From a checkpoint of a small sound classifier.
Training: adamw at rate 0.0015, 11300 steps, batches of 256, held-out accuracy 97%.
Rows from block 3 of a small sound classifier, named by matrix and row number. Rows with one number belong to one neuron. Each number is 128 + 32 x the weight over its row's rms, rounded and kept within 0 to 255. All counts start at 0. Numbers have three digits each.
After each neuron's rows are labels from the 100 clips, of 14848, where the neuron reaches its largest size: "strongest on" is what is common among them; "loudest" is the band of the loudest frequency at the time of the peak. Only what is clearly more common there than usual is listed. The data: short read English sentences (LibriTTS-R).
# gate: MLP gate (model.blocks.3.mlp.gate.weight, 672x256), inputs 128-255
# fc1: MLP up (model.blocks.3.mlp.fc1.weight, 672x256), inputs 128-255
# fc2: MLP down (model.blocks.3.mlp.fc2.weight, 256x672, transposed), outputs 128-255

gate.283:128128128128128128128128128128128128128128128128128123255173084128128128128128128128128128128128128128128000128128128128128128128128128134123128128128128128128128128128128128128128128128128128128128128128128128128128128128128128128128128128128128128128128128114128128128128128128128128128128128128128128128128128128128128128128128128135128128128128128128128128128128128128128128128128
fc1.283:146139094136130133127143158168194098154136078124139171137135136149255117104145122177149127138106144132127105118098140128130116139073137118146129104158126122134163131128132127133094129123113146148196128142121130128117134107092127097130136107135118106125117115119190128148137123147124114104122136130132123142113128133185129123121136125148141111111180126114074089127132101124130108129122
fc2.283:109123107108147132088180104114136140124113255138133150130129128179111151127123130162127008121143108131146121126135138142110118059162120078141153097138122129111122120000148118133083123119199137138140174154137141138120128255135120134154109099128118107117141115160114124128151145131100115115122113141154161106117127104255130114224130119165116127108127094094134124131134133130122153140149
strongest on: voice: female
loudest: 250 to 500 Hz

gate.272:128128128128128128128128128124128128128128128128128065255128075128128128128128128128127128128128128128128000128128128128128128128128128194125128128128128128128128128128128128128128128128128128128128128041128128128128128128128128128128128128128128156128128128034128128128128128128128128128128128128128128128128128128128128128128128128128128128128128128128128128128128128128128128128128
fc1.272:126125088132133123142161129137155121150116100133135174129135130136170107140132148123129135118093140096135125127098149128101149144135111118130125127144077097123119129129132105135044118136121154140131126131125116134125123095121127069130050114110129127100058000126132000096133126068007130114124104129138100151099164109155133126129120090148124127124140132050115109157131123106120113128145
fc2.272:127127133130128100107135145127126150129088172125077135129133130126173122112188129129132099124137126127141119104130132130107132116156138077141086129160128126118125111117037129129043124129159124144123128118129153135126121155110128130149000125127122130134115120164068129123143121100135119133133126145163133129127123127129131135136126121149104122122125137000134200144118124134126136164126
strongest on: voice: male
loudest: 250 to 500 Hz

gate.226:128128128128128128128128128128128128128128128128128128255192072128128128128128128128128128128128128128128000128128128128138128128128128129120128128128128128128128128128128128128128128128128128128128128128128128128128128128128128128128128128128128128128128128125128128128128128128128128128128128128128128128128128128128128128128128128134128128128128128128128128128128128128128128128128
fc1.226:125138136122105136125135147186154114121134082113191255138143127142176125102141114175139129134122135136106082113094134128135106143081138088195132131161083131132140126128131122132011137129110136139140128145129133131119129076127118119136130130154116107127099102119148133130133117118110096132132118127118125135124107129187102123119139120152127119106182121121104000164156093122136109125125
fc2.226:110128088114178143089145073124113145084106175080127131138114119160093144124118138191128109117132118135153112251152134130089117071147113114193141128123144126116097132059141122129119140090214129149138161169140125138134124165157133138135100100124131114112142117255103129101139132125119125113111131137138149103119121096142124109153130116146121136111125072114134121113152133129110142142255
strongest on: voice: female
loudest: 500 to 1000 Hz

gate.128:128128128128128128128128128128128128128128128128128127255173082128128128128128128128128128128128128128128000128128128128128128128128128139116128128128128128128128128128128128128128128128128128128128128128128128128128128128128128128128128128128128128128128128107128128128128128128128128128128128128128128128128128128128128128128128128128128128128128128128128128128128128128128128128128
fc1.128:141139093119135082166160135139142124139132126117117148120143172161155133110132129170149126111101121120104116114124134128108126135098130058153124121158126142132172133130130132131132125115140154130136142144128134133124121112094134074136153006136114119121160116130255133118134129195128117165127140130128149138075149127126134112107130113144191116110197124133110080094136114128119097128111
fc2.128:112128119118147131112170123105138135128118233116129153122141136145000142126106128131128059121120112111128127118132117133125148076142122092141136114255121143123133109007155116132092113128157131130132186144138134133126146174129129131144121104134126111120136121152127120133129131130080107124138117132132151109102127115000133120153130119138126121111123123119140126133122131123129132132135
strongest on: voice: female
loudest: 250 to 500 Hz

gate.66:128128128128128128128128128128128128128128128128128090255128102128128128128128128128128128128128128128127000128128128128128128128128128190128128128128128128128128128128128128128128128128128128128128128050128128128128128128128128128128128128128128157128128128027128128128128128128128128128128128128128128128128128128128128128128128128126128128128128128128128128128128128128128128128128
fc1.66:137111102130118099135123104000120122134106177129135096131104124117031195132093171056110120118127120122139134121143102128114135122169101137124115140045131121120113139130122124123141131135158125121119136077147115125140119206133158113124104116124144145130157129138124115152120141124138145130123143127168118127133149129091149140148123151114128135157095147128153133072120142133134162138141
fc2.66:131130165131095125196090196141114122142147000145110161127132129086144086109142128139125134150116131131056160109118086111143187159099136129100095139089146135115142121255100116120135135116044130096110084101101131120127120084117110111118166137113117155153145181119192143127130120154146138156119135097119092202120144150131141168103121159117152121255153137131114152144121130114132110119088
strongest on: voice: male
loudest: 500 to 1000 Hz

gate.502:127128128128128128128128128128128128128128128128128084255128096128128128128128128128128128128128128128128000128128128128128128128128128190115128128128128128128128128128128128128128128128128128128128128039128128128128129128128128128128128128128128164128138128018128128128128128128128128128128128128128128128128128128128128128128128128128128128128128128128128128128128128128128128128128
fc1.502:123127175122120214123104113112088136091130156120125086126119120112076135119120108122123158145146111143116138133168121128156122117137141168127132135104199157134116131126127143119227131123145088121123128125135141126132124173153132187127167138136130132240146255145122253141118128116141129149133148125123145107162110133099112128127138141107128138146094122223154149104129140151131145129116
fc2.502:128129125128129140147122121132130107126179091156171120126120101131099130142087124125124223132125127128116135147125126127146129160124122185115147127096129130146132144149199127120223135129120134113131125132125088109130138088137127123096222134129145127136141134115204129130101132128123136125125129117056000128131130131128124122114130134107142132134132119255125041110137132128130122122127
strongest on: voice: male
loudest: 500 to 1000 Hz

gate.279:128128128128128128128128128128128128128128128128128127255190080128128128128128128128128128128128128128128000128128128128128128128128128131105128128128128128128128128128128128128128128128128128128128128128128128128128128128128128128128128128128128128128128128113128128128128128128128128128128128128128128128128128128128128128128128128128128128128128128128128128128128128128128128128128
fc1.279:123121129124190120154129106008068115124158150128119103139140114139095132144132143061107138162106121111124126169132134128136138100101134194031116101123128155133107124149118107118132110150153051139125126115150126143148130191143145150138128223114181130122193128055097115130143153164119144087140111141139109184152143111054124124139131120126075141130000118132131087086147083153132145129173
fc2.279:119141144154105153121110149109137152138122124142114124214138155116131090063138123123124141129112125117125087123130133111145177199136125187000094112116151144175137112164118046098138146148107127131114132119150147101173136122090209144127116255132124103101140140062087035128134128123084150144135103132122103107173178112122162151119126152096121194124136136116177144116132115148143192165129
strongest on: voice: male
loudest: 500 to 1000 Hz