config.yaml
model: "sound classifier"
dataset: "short read English sentences (LibriTTS-R)"
train_examples: 26041
noise_aug: 0.002
time_shift_ms: 50
n_mels: 40
hop_length: 160
input: "log_mel"
spec_augment: true
win_length: 400
targets: ["voice"]
num_classes: 2
arch: "transformer"
norm: "layernorm"
norm_position: "pre"
hidden_act: "swiglu"
mlp_ratio: 2.67
head_dim: 16
fused_qkv: true
bias: "all"
qk_norm: false
parallel_block: false
inner_norm: false
subsampling: 4
layers: 14
width: 256
positions: "sincos"
pooling: "class_token"
label_smoothing: 0.1
loss: "cross_entropy"
init: "trunc_normal_002"
residual_init: "none"
optimizer: "adamw"
learning_rate: 0.0015
beta1: 0.9
beta2: 0.95
eps: 1e-08
max_grad_norm: 0.5
l1_shrink: 0.01
cautious_weight_decay: true
ema_decay: 0.999
max_steps: 11300
batch_size: 256
epochs: 111.1
lr_schedule: "cosine"
final_lr_fraction: 0.05
warmup_steps: 560
weight_decay: 0.2
Rows from block 4 of a small sound classifier, named by matrix and row number. Rows with one number belong to one neuron. Each number is 200 + 30 x the weight over its row's rms, rounded and kept within 0 to 999. All counts start at 0. After the name is the row's rms in percent of the matrix's.
After each neuron's rows are labels from the 100 clips, of 14848, where the neuron reaches its largest size: "strongest on" is what is common among them. Only what is clearly more common there than usual is listed. The data: short read English sentences (LibriTTS-R).
# gate: MLP gate (model.blocks.4.mlp.gate.weight, 672x256), inputs 0-127
# fc1: MLP up (model.blocks.4.mlp.fc1.weight, 672x256), inputs 0-127
# fc2: MLP down (model.blocks.4.mlp.fc2.weight, 256x672, transposed), outputs 0-127

gate.238,477,200,200,200,200,200,200,200,200,200,200,200,200,200,200,200,200,182,200,200,200,200,200,197,200,200,200,200,200,200,200,200,200,200,44,209,410,200,200,200,366,200,170,200,200,200,200,200,200,199,200,200,200,200,200,200,200,200,200,200,200,200,200,200,200,200,200,200,200,200,201,200,200,200,200,200,200,200,200,200,200,200,200,200,200,200,190,200,200,200,200,200,200,200,205,200,200,200,200,200,200,200,200,200,200,200,200,200,200,200,200,200,200,190,200,200,200,200,200,200,200,200,200,200,200,200,200,200,200
fc1.238,282,198,209,206,168,209,195,195,196,204,200,180,200,202,244,206,199,199,201,199,192,197,205,201,190,205,206,202,196,190,196,163,276,189,187,201,206,198,211,209,208,207,193,194,192,204,201,197,197,195,194,203,216,202,198,190,210,198,204,202,179,182,202,195,198,201,195,192,189,202,189,204,197,202,181,194,193,202,202,196,200,215,196,195,200,203,196,200,199,200,222,203,208,191,206,203,218,193,216,196,204,204,207,157,207,199,197,206,198,199,177,203,214,192,207,198,198,198,208,204,211,171,210,202,196,199,198,193,191
fc2.238,297,195,182,202,197,192,208,200,201,197,197,189,204,200,202,205,204,188,196,198,198,207,209,194,200,199,208,203,163,200,193,219,363,196,199,205,211,198,202,197,207,206,192,197,190,184,198,227,188,209,188,208,194,203,203,198,194,201,192,204,199,196,214,212,198,200,200,178,194,196,198,201,203,201,147,201,203,203,218,208,201,215,199,51,200,198,196,198,194,209,208,207,201,201,185,193,201,204,198,205,209,210,192,199,204,198,202,200,201,201,207,196,237,205,197,202,199,236,189,202,205,201,199,202,195,198,200,201,215
strongest on: voice: female

gate.663,480,204,200,200,202,200,200,200,200,200,200,200,200,200,200,200,200,200,200,200,200,200,200,200,200,200,200,200,200,200,200,200,198,200,136,200,430,200,200,200,453,200,200,200,200,200,200,200,200,200,200,200,200,200,200,200,200,200,200,200,200,200,200,200,200,200,200,200,200,200,200,200,200,200,200,200,200,200,200,200,200,200,196,200,200,200,200,200,200,200,200,200,200,200,200,200,200,200,200,200,200,200,200,199,200,200,200,200,200,200,200,200,200,200,200,200,200,200,200,200,192,200,193,200,200,200,200,200,200
fc1.663,510,207,204,199,205,197,195,195,204,204,196,147,199,183,209,200,198,206,197,199,196,194,197,201,216,211,191,199,344,199,191,195,200,256,208,197,193,200,202,201,190,211,208,196,199,195,200,122,325,201,197,219,194,202,198,212,197,202,203,198,173,202,191,200,202,207,204,202,209,202,200,201,188,188,131,200,204,203,192,199,200,197,207,218,199,280,192,200,197,200,208,204,196,198,198,252,195,208,205,118,193,197,224,198,172,196,194,205,202,190,203,212,214,202,190,203,192,197,193,197,213,211,204,188,238,201,205,197,204
fc2.663,347,200,91,198,210,200,200,198,205,208,200,84,199,201,209,204,207,205,203,197,209,199,195,206,200,200,194,199,233,200,205,200,199,200,188,194,194,205,198,202,200,198,204,203,205,189,200,134,217,201,199,193,199,192,199,203,197,205,198,192,195,201,194,198,203,198,198,208,198,203,186,201,199,200,177,197,202,211,188,200,202,201,201,199,199,203,193,200,222,185,189,203,203,200,193,199,199,205,207,204,199,193,202,199,203,198,200,222,197,198,201,203,205,208,202,198,199,260,199,201,203,214,220,201,163,196,202,199,201
strongest on: voice: male

gate.600,469,200,200,200,200,200,200,200,200,200,200,200,200,200,200,200,200,188,200,200,200,200,200,200,200,200,200,200,200,200,200,200,200,200,34,200,422,200,200,200,368,200,165,200,200,200,200,200,200,200,200,200,200,200,200,195,200,200,200,200,200,200,200,200,201,200,200,200,200,200,200,200,200,200,200,200,200,200,200,200,200,200,200,200,200,200,200,200,200,200,200,200,200,200,200,200,200,200,200,200,200,200,200,200,200,200,200,200,200,200,200,200,200,200,200,200,200,200,200,200,200,200,200,200,200,200,200,200,200
fc1.600,346,200,201,209,189,205,339,196,218,204,192,208,196,203,196,210,200,195,227,206,193,204,203,199,198,222,14,198,199,202,198,198,294,205,192,201,202,203,208,201,200,207,197,185,206,181,199,198,214,194,199,231,180,203,200,358,203,443,195,202,205,206,199,194,210,209,203,198,194,204,205,218,198,201,210,200,197,201,199,196,197,237,214,209,198,227,203,200,203,200,228,224,190,315,200,208,200,191,194,199,203,212,203,196,180,197,200,213,193,198,234,202,202,194,186,196,196,194,214,201,263,203,185,204,198,209,207,195,240
fc2.600,593,196,189,197,197,200,206,201,207,203,197,201,203,201,213,207,200,198,208,213,207,204,200,198,197,198,154,198,200,202,207,206,225,199,186,197,190,201,200,191,187,212,196,200,202,192,198,200,202,204,194,204,198,197,200,214,200,204,201,197,199,202,198,200,202,199,200,199,197,201,212,209,201,201,198,200,203,199,205,203,202,211,200,200,199,200,195,199,199,198,201,214,193,651,188,201,201,216,203,204,201,192,200,200,198,195,201,208,197,198,207,199,213,201,199,200,198,207,199,199,200,204,200,201,194,196,202,195,211
strongest on: voice: female

gate.330,477,200,200,200,200,200,200,200,200,200,200,200,200,200,200,200,200,177,200,200,200,200,200,194,200,200,200,200,200,200,200,200,200,200,20,211,409,200,200,200,364,200,161,200,200,200,200,200,200,200,200,200,200,200,200,200,200,200,200,200,200,200,200,200,200,200,200,200,200,200,201,200,200,200,200,200,200,200,200,200,200,200,200,200,200,200,200,200,200,200,200,200,200,200,200,200,200,200,200,200,200,200,200,200,200,200,200,200,200,200,200,200,200,198,200,200,200,200,200,200,200,200,200,200,200,200,200,200,200
fc1.330,224,173,232,231,138,204,208,205,203,181,308,178,209,193,272,196,176,227,200,203,199,189,202,204,206,221,186,200,177,188,184,204,202,187,233,175,183,186,194,194,182,273,216,215,176,176,181,178,190,230,227,246,220,214,210,203,306,256,252,198,198,200,190,196,249,202,187,107,200,193,130,236,189,190,226,200,190,184,183,194,206,291,209,203,255,123,219,200,114,200,207,212,230,228,175,199,190,224,182,202,189,172,199,170,104,203,187,219,210,187,207,209,311,219,192,196,188,212,197,210,237,177,213,212,197,243,234,194,238
fc2.330,369,166,179,194,170,304,204,224,205,208,194,188,202,203,220,199,213,208,214,206,204,218,193,208,195,193,177,198,202,195,312,234,204,221,202,183,197,199,206,202,192,203,204,195,228,198,200,196,195,209,197,204,179,197,200,205,201,235,200,189,202,0,200,246,196,207,201,188,214,205,199,210,225,196,169,203,198,201,197,213,196,203,200,201,201,203,189,199,205,187,203,230,203,199,191,194,207,219,207,203,209,206,196,205,198,181,210,213,191,194,242,182,192,199,211,210,208,229,196,195,199,194,207,196,228,190,197,197,208
strongest on: voice: female

gate.274,458,200,200,200,200,200,200,200,200,200,200,200,200,200,200,200,200,191,200,200,200,200,200,200,200,200,200,200,200,200,200,200,200,200,30,202,431,200,200,200,369,200,178,200,200,200,200,206,200,200,200,200,200,200,200,200,200,200,200,200,200,200,200,200,200,200,200,200,200,200,200,200,200,200,200,200,200,200,200,200,200,200,200,200,200,200,200,200,200,200,200,200,200,195,200,200,200,200,200,200,200,200,200,200,200,200,200,200,200,200,200,200,200,199,200,200,200,200,200,200,200,200,200,200,200,200,200,200,200
fc1.274,521,209,196,202,212,194,206,187,199,199,201,181,204,202,203,203,207,194,202,201,199,205,197,198,225,194,202,201,202,208,206,197,206,202,200,204,199,217,189,187,200,198,198,200,202,200,201,208,199,198,198,131,191,196,197,193,206,177,206,195,203,198,202,205,196,200,202,210,202,195,199,195,203,204,187,204,210,200,201,199,192,167,201,216,194,208,206,200,204,200,193,199,197,204,205,233,202,192,193,208,201,210,206,198,198,197,200,196,200,209,154,202,202,194,194,201,189,198,198,198,208,213,190,193,215,199,201,189,203
fc2.274,182,204,238,210,217,185,181,176,179,190,216,199,198,198,315,200,203,197,177,158,198,147,206,197,231,200,194,207,199,218,177,190,204,163,199,208,195,205,148,164,201,146,199,206,151,194,210,164,211,176,203,201,233,207,200,202,208,183,198,207,202,199,206,204,198,201,191,208,197,204,194,198,176,198,215,191,219,190,189,183,215,202,201,200,205,194,168,200,191,202,196,200,199,458,224,247,186,195,200,174,197,206,255,197,203,204,187,204,221,207,128,249,245,182,202,208,197,195,201,219,199,248,196,194,209,207,198,215,207
strongest on: voice: female

gate.98,468,200,200,200,200,200,200,200,200,200,200,200,200,200,200,200,200,189,200,200,200,200,200,200,200,200,200,200,200,200,200,200,200,199,35,205,419,200,200,200,364,200,177,200,200,200,200,200,200,200,200,200,200,200,200,200,200,200,200,200,200,200,200,200,200,200,200,200,200,200,200,200,200,200,200,200,200,200,200,200,200,200,200,200,200,200,185,200,200,200,200,200,200,200,200,200,200,200,200,200,200,200,200,200,200,200,200,200,200,200,200,200,200,200,200,200,200,200,200,200,200,200,200,200,200,200,200,200,200
fc1.98,177,203,200,189,174,213,192,183,247,204,208,168,228,198,249,214,203,203,216,206,179,197,203,204,204,261,197,210,192,222,205,202,230,294,194,195,191,211,205,200,187,233,205,183,200,180,205,193,206,199,190,288,179,202,199,210,209,256,205,200,191,206,184,189,237,216,202,169,200,222,178,239,192,205,216,201,196,182,193,195,195,234,210,239,197,206,195,200,192,200,315,226,189,208,196,213,203,205,198,172,201,212,206,175,84,178,196,210,200,190,270,208,246,196,35,195,194,185,196,205,283,232,194,195,199,227,206,184,238
fc2.98,133,149,184,197,183,197,206,211,217,207,197,196,203,205,243,215,215,194,221,227,217,199,198,197,197,187,189,199,203,235,328,240,206,210,170,185,184,202,199,191,176,238,193,194,236,168,200,175,193,214,187,216,192,192,199,206,196,251,209,191,196,206,198,195,205,199,203,169,198,202,206,240,212,199,168,209,209,199,195,229,209,231,198,205,194,198,138,199,209,190,213,254,144,202,173,203,202,269,206,201,205,196,206,202,193,171,204,249,204,196,266,198,275,206,195,208,212,248,193,202,204,213,205,193,180,189,198,190,221
strongest on: voice: male

gate.490,471,200,200,200,200,200,200,200,200,200,200,200,200,200,200,200,200,191,200,200,200,212,200,200,200,200,200,200,200,200,200,200,200,200,38,200,422,200,200,200,373,200,168,200,200,200,200,200,200,200,200,200,200,200,200,200,200,200,200,200,200,200,200,200,200,200,200,200,200,200,200,200,200,200,200,200,200,200,200,200,200,200,200,200,200,200,200,200,200,200,200,200,200,196,200,200,200,200,200,200,200,200,200,200,200,200,200,200,200,200,200,200,200,200,200,200,200,200,200,200,200,200,200,200,200,200,200,200,200
fc1.490,198,169,219,199,152,225,208,205,198,201,262,228,186,196,381,197,180,238,194,213,203,198,202,205,205,217,197,202,200,177,184,207,227,190,198,184,201,182,218,237,202,215,210,196,184,201,203,123,156,212,231,222,275,206,198,209,204,217,194,201,193,204,184,184,206,202,189,131,193,209,184,223,188,159,215,191,190,165,196,195,217,264,198,199,216,173,216,200,122,200,212,200,208,173,179,222,205,236,223,192,194,178,203,191,172,191,195,192,200,185,221,201,215,233,204,198,204,209,199,202,159,180,219,197,187,197,206,197,176
fc2.490,172,202,176,187,185,206,216,199,210,207,184,197,207,210,208,199,210,204,206,212,186,227,197,203,192,194,199,198,191,186,226,214,202,213,200,190,211,196,213,191,201,207,205,195,229,208,196,220,193,219,199,192,178,190,203,203,191,216,188,189,203,199,212,202,195,203,201,191,202,197,209,209,227,199,173,198,201,207,210,213,196,180,199,66,200,201,208,198,206,196,203,217,201,202,170,181,225,203,205,210,203,194,190,204,205,191,206,201,169,187,234,186,178,218,211,196,196,248,193,191,205,185,203,196,198,189,201,186,213
strongest on: voice: female

gate.298,495,200,200,200,200,200,200,200,200,200,200,200,200,200,200,200,200,208,200,200,200,200,200,200,200,200,200,200,200,200,200,200,200,200,172,200,440,200,200,200,472,200,205,200,200,200,200,200,200,202,200,200,200,200,200,200,200,200,200,200,200,200,200,200,200,200,200,200,200,200,200,200,200,200,200,200,200,200,200,200,200,200,200,200,200,200,200,200,200,200,200,200,200,200,198,200,200,200,200,200,200,200,200,200,200,200,200,200,200,200,200,200,200,217,200,200,200,200,200,200,200,200,200,200,200,200,200,200,200
fc1.298,641,235,202,202,224,198,192,197,198,200,197,155,230,199,205,201,203,200,196,198,199,205,157,201,208,201,201,209,349,208,197,194,213,268,198,199,199,204,200,200,197,200,202,197,198,195,198,104,255,199,200,200,187,200,199,209,195,198,205,198,180,197,202,205,193,201,203,192,270,202,175,199,196,199,186,200,205,204,192,199,203,179,202,202,197,318,190,200,198,200,222,202,196,204,198,213,200,202,201,129,196,206,222,199,193,203,200,194,203,199,201,202,205,202,196,200,195,193,194,200,206,201,200,197,234,203,200,197,200
fc2.298,377,192,205,198,214,197,195,196,204,208,205,198,198,200,213,219,214,204,213,195,219,193,196,205,202,205,187,204,215,203,203,202,198,199,195,195,188,222,194,208,195,201,204,198,201,195,200,25,211,192,199,203,200,198,198,197,204,216,198,195,194,200,184,196,212,198,191,212,196,202,173,200,200,203,201,182,206,202,179,199,207,214,197,201,201,208,189,199,201,187,186,209,202,198,198,210,216,204,214,205,200,191,221,194,204,199,199,210,205,197,201,207,215,202,195,200,198,204,201,202,197,227,196,199,159,193,202,198,202
strongest on: voice: male

gate.496,457,200,200,200,200,200,200,200,200,200,200,200,200,200,200,200,200,200,200,200,200,200,200,200,200,200,200,200,200,200,200,200,200,200,64,200,434,200,200,200,423,200,193,200,200,200,200,200,200,200,200,200,200,200,200,200,200,200,200,200,200,200,200,200,200,200,200,200,200,200,200,200,200,200,200,200,200,200,200,200,200,200,200,200,200,200,199,200,200,200,200,200,200,200,200,200,200,200,200,200,200,200,200,200,200,200,200,200,200,200,200,200,200,195,200,200,200,200,200,200,196,200,200,200,200,200,200,200,200
fc1.496,332,203,204,183,212,188,208,199,172,196,210,219,192,202,185,194,196,206,190,199,216,200,198,200,202,189,201,185,141,184,193,194,170,194,208,195,190,187,158,197,196,168,203,199,198,217,200,201,205,205,198,123,272,199,200,152,198,161,187,201,211,198,196,203,192,197,197,220,198,198,203,181,195,195,212,200,202,213,199,202,196,188,200,183,197,204,219,200,204,200,168,162,206,175,196,207,199,207,201,200,198,182,202,213,235,196,201,206,203,199,194,203,172,207,205,203,205,203,202,196,163,221,209,206,201,193,195,208,183
fc2.496,118,212,190,191,196,208,199,194,194,194,193,194,201,199,190,195,202,206,181,153,192,202,200,204,200,196,200,196,192,178,131,196,199,202,254,209,213,193,194,202,220,188,211,201,194,228,202,202,204,201,223,184,202,208,196,190,191,187,198,202,204,197,205,202,194,195,192,218,186,197,209,187,194,196,202,186,199,203,212,184,181,193,204,194,195,210,242,198,195,205,182,165,208,197,219,197,198,159,194,186,198,199,197,196,230,212,193,187,190,190,169,202,147,201,203,156,192,186,204,195,203,175,205,196,207,201,199,210,193
strongest on: voice: male

gate.126,478,200,200,200,200,200,200,200,200,200,200,200,200,200,200,200,200,200,200,200,200,200,200,200,200,200,200,200,200,200,200,200,200,200,158,200,448,200,200,200,445,200,200,200,200,200,200,200,200,200,200,200,200,200,200,200,200,200,200,200,200,200,200,200,200,200,200,200,200,200,200,200,200,200,200,200,200,200,200,200,200,200,200,200,200,200,200,200,200,200,200,200,200,200,200,200,200,200,200,200,200,200,200,200,200,200,200,200,200,200,200,200,200,200,200,200,200,200,200,200,187,200,200,200,200,200,200,200,200
fc1.126,472,249,201,203,202,200,190,196,208,199,182,60,218,194,201,199,200,202,194,198,201,201,194,200,217,199,196,203,309,205,198,192,208,335,195,198,197,205,197,200,170,198,203,198,200,178,200,135,254,200,191,198,73,202,197,212,192,204,216,197,162,199,201,214,194,217,202,195,429,204,188,198,196,186,176,200,214,202,185,200,194,178,200,206,199,215,167,200,194,200,202,203,187,202,197,208,194,198,205,163,188,199,208,200,193,202,199,198,201,188,192,207,205,204,202,198,187,192,193,199,198,194,229,193,242,204,202,198,198
fc2.126,289,191,198,194,216,198,198,198,203,200,203,0,196,200,209,211,204,205,207,186,217,206,190,205,199,203,187,202,206,202,203,201,201,205,187,193,192,217,193,221,201,199,203,198,239,185,204,14,211,199,198,207,197,200,199,198,200,222,200,196,193,202,193,196,209,201,199,208,200,200,183,202,199,199,181,185,203,174,183,197,194,213,202,201,199,197,196,198,198,189,193,202,202,200,195,235,236,199,206,202,197,195,211,201,211,199,198,211,209,202,202,214,205,204,193,200,204,306,203,205,203,228,277,204,199,209,203,202,198
strongest on: voice: male

gate.92,470,200,200,200,200,200,200,200,200,200,200,200,200,200,200,200,200,185,200,200,200,200,200,200,200,200,200,200,200,200,200,200,200,200,23,209,429,200,200,200,380,200,172,200,200,200,200,200,200,200,200,200,200,200,200,200,200,200,200,200,200,200,200,200,204,200,200,200,200,200,211,200,200,200,200,200,200,200,200,200,200,200,200,200,200,200,200,200,200,200,200,200,200,200,200,200,200,200,200,200,200,200,200,200,200,200,200,200,200,200,200,200,200,199,200,200,200,200,200,200,200,200,200,200,200,200,200,200,200
fc1.92,395,192,205,209,177,227,216,203,210,192,198,187,209,228,209,203,197,203,200,201,183,205,204,201,202,223,202,242,201,212,202,205,211,203,184,192,200,198,215,192,196,224,205,201,201,209,102,200,192,204,129,270,171,207,203,219,206,261,204,203,201,209,200,193,346,207,200,169,201,206,197,246,201,196,207,203,194,191,197,201,195,232,205,205,208,197,201,200,184,200,224,244,138,195,197,198,196,197,183,192,202,206,201,189,157,196,199,198,200,240,206,200,225,203,194,200,201,202,208,203,232,181,197,203,193,219,213,195,244
fc2.92,233,145,173,195,172,207,203,212,213,208,194,200,203,207,225,198,201,200,231,226,207,209,199,198,195,196,196,199,207,202,231,232,192,215,189,186,171,201,211,0,170,233,194,204,217,187,190,194,193,209,190,207,183,195,204,204,201,238,207,188,200,202,133,196,219,206,200,157,313,201,201,231,206,198,193,203,198,199,184,227,200,219,199,202,202,199,190,190,201,196,204,235,200,200,190,199,203,239,201,213,198,199,201,202,204,189,219,223,192,196,255,189,228,194,209,228,203,224,199,198,202,197,207,201,184,193,200,191,216
strongest on: voice: female

gate.390,478,200,200,200,206,200,200,200,200,200,200,200,200,191,200,200,200,196,200,200,200,200,200,200,200,197,200,200,200,200,200,200,179,200,73,202,416,200,200,200,390,200,183,200,200,200,200,200,200,187,200,200,200,200,200,200,200,199,200,200,200,200,200,200,200,200,200,200,200,200,200,200,200,200,200,200,200,200,200,200,200,200,199,200,200,200,200,200,200,200,200,200,200,200,221,200,200,200,200,200,200,200,200,200,200,200,200,200,200,200,200,200,200,161,200,200,200,200,200,199,180,200,194,200,200,200,200,200,200
fc1.390,565,201,203,181,219,235,151,186,197,228,201,203,205,224,201,214,217,182,214,198,208,225,199,192,186,205,201,200,230,197,205,196,204,214,177,223,223,232,248,212,221,192,178,201,199,251,203,201,205,183,187,187,197,183,197,188,198,178,211,199,204,173,208,201,199,173,198,197,188,217,195,197,200,211,195,193,207,195,216,196,196,188,176,195,170,256,187,200,221,200,206,199,200,181,230,199,228,189,232,198,208,209,212,191,277,190,203,195,197,203,201,198,194,170,198,196,192,199,409,196,196,200,178,186,196,174,181,189,189
fc2.390,466,209,218,209,224,183,197,177,195,170,203,308,225,194,185,210,206,176,154,167,149,159,245,185,222,204,221,232,151,233,181,197,201,171,250,222,262,196,265,180,208,221,184,199,182,191,201,228,141,201,198,229,205,202,209,199,196,174,186,217,201,196,211,202,201,187,197,185,178,193,166,194,192,227,195,207,240,199,188,190,232,222,196,196,208,188,189,205,186,225,200,177,190,216,192,166,175,198,194,200,201,205,194,192,216,204,198,192,212,211,96,219,277,214,181,204,208,214,196,224,214,200,189,203,199,216,204,204,191
strongest on: voice: female

gate.577,464,200,200,200,200,200,200,200,200,200,200,200,200,200,200,200,200,188,200,200,200,200,200,199,200,200,200,200,200,200,200,200,200,200,34,202,422,200,200,200,369,200,174,200,200,200,200,200,200,200,200,200,200,200,200,200,200,200,200,200,200,200,200,200,200,200,200,200,200,200,200,200,200,200,200,200,200,200,200,200,200,200,200,200,200,200,200,200,200,200,200,200,200,200,200,200,200,200,200,200,200,200,200,200,200,200,200,200,200,200,200,200,200,192,200,200,200,200,200,200,200,200,200,200,200,200,200,200,200
fc1.577,209,204,213,202,198,214,188,144,212,210,203,177,204,197,211,252,203,195,222,204,178,204,200,201,208,220,195,208,212,209,205,193,198,215,202,207,204,213,254,195,203,211,201,188,203,204,206,204,186,200,187,196,191,195,192,185,203,473,204,192,200,191,186,197,202,196,200,196,198,201,189,197,194,213,204,199,206,180,200,188,194,198,200,241,192,212,187,200,200,200,220,229,184,186,205,211,204,183,211,187,208,211,214,186,193,167,199,193,202,209,198,207,231,192,187,200,181,183,197,198,226,250,178,177,214,193,196,186,194
fc2.577,096,189,218,222,200,180,211,183,193,178,214,193,206,196,353,209,216,186,180,217,188,178,231,188,239,208,204,216,181,275,191,207,204,142,167,207,208,205,207,195,201,214,190,188,187,164,205,191,154,194,182,217,198,205,212,197,220,194,198,204,181,192,198,198,209,200,196,156,197,196,150,205,198,212,170,202,246,174,184,198,227,217,189,200,206,187,73,209,194,199,205,221,188,208,200,223,185,255,193,187,207,200,216,200,186,199,212,208,224,217,200,212,368,200,195,237,203,209,194,215,194,210,198,199,197,207,201,201,206
strongest on: voice: male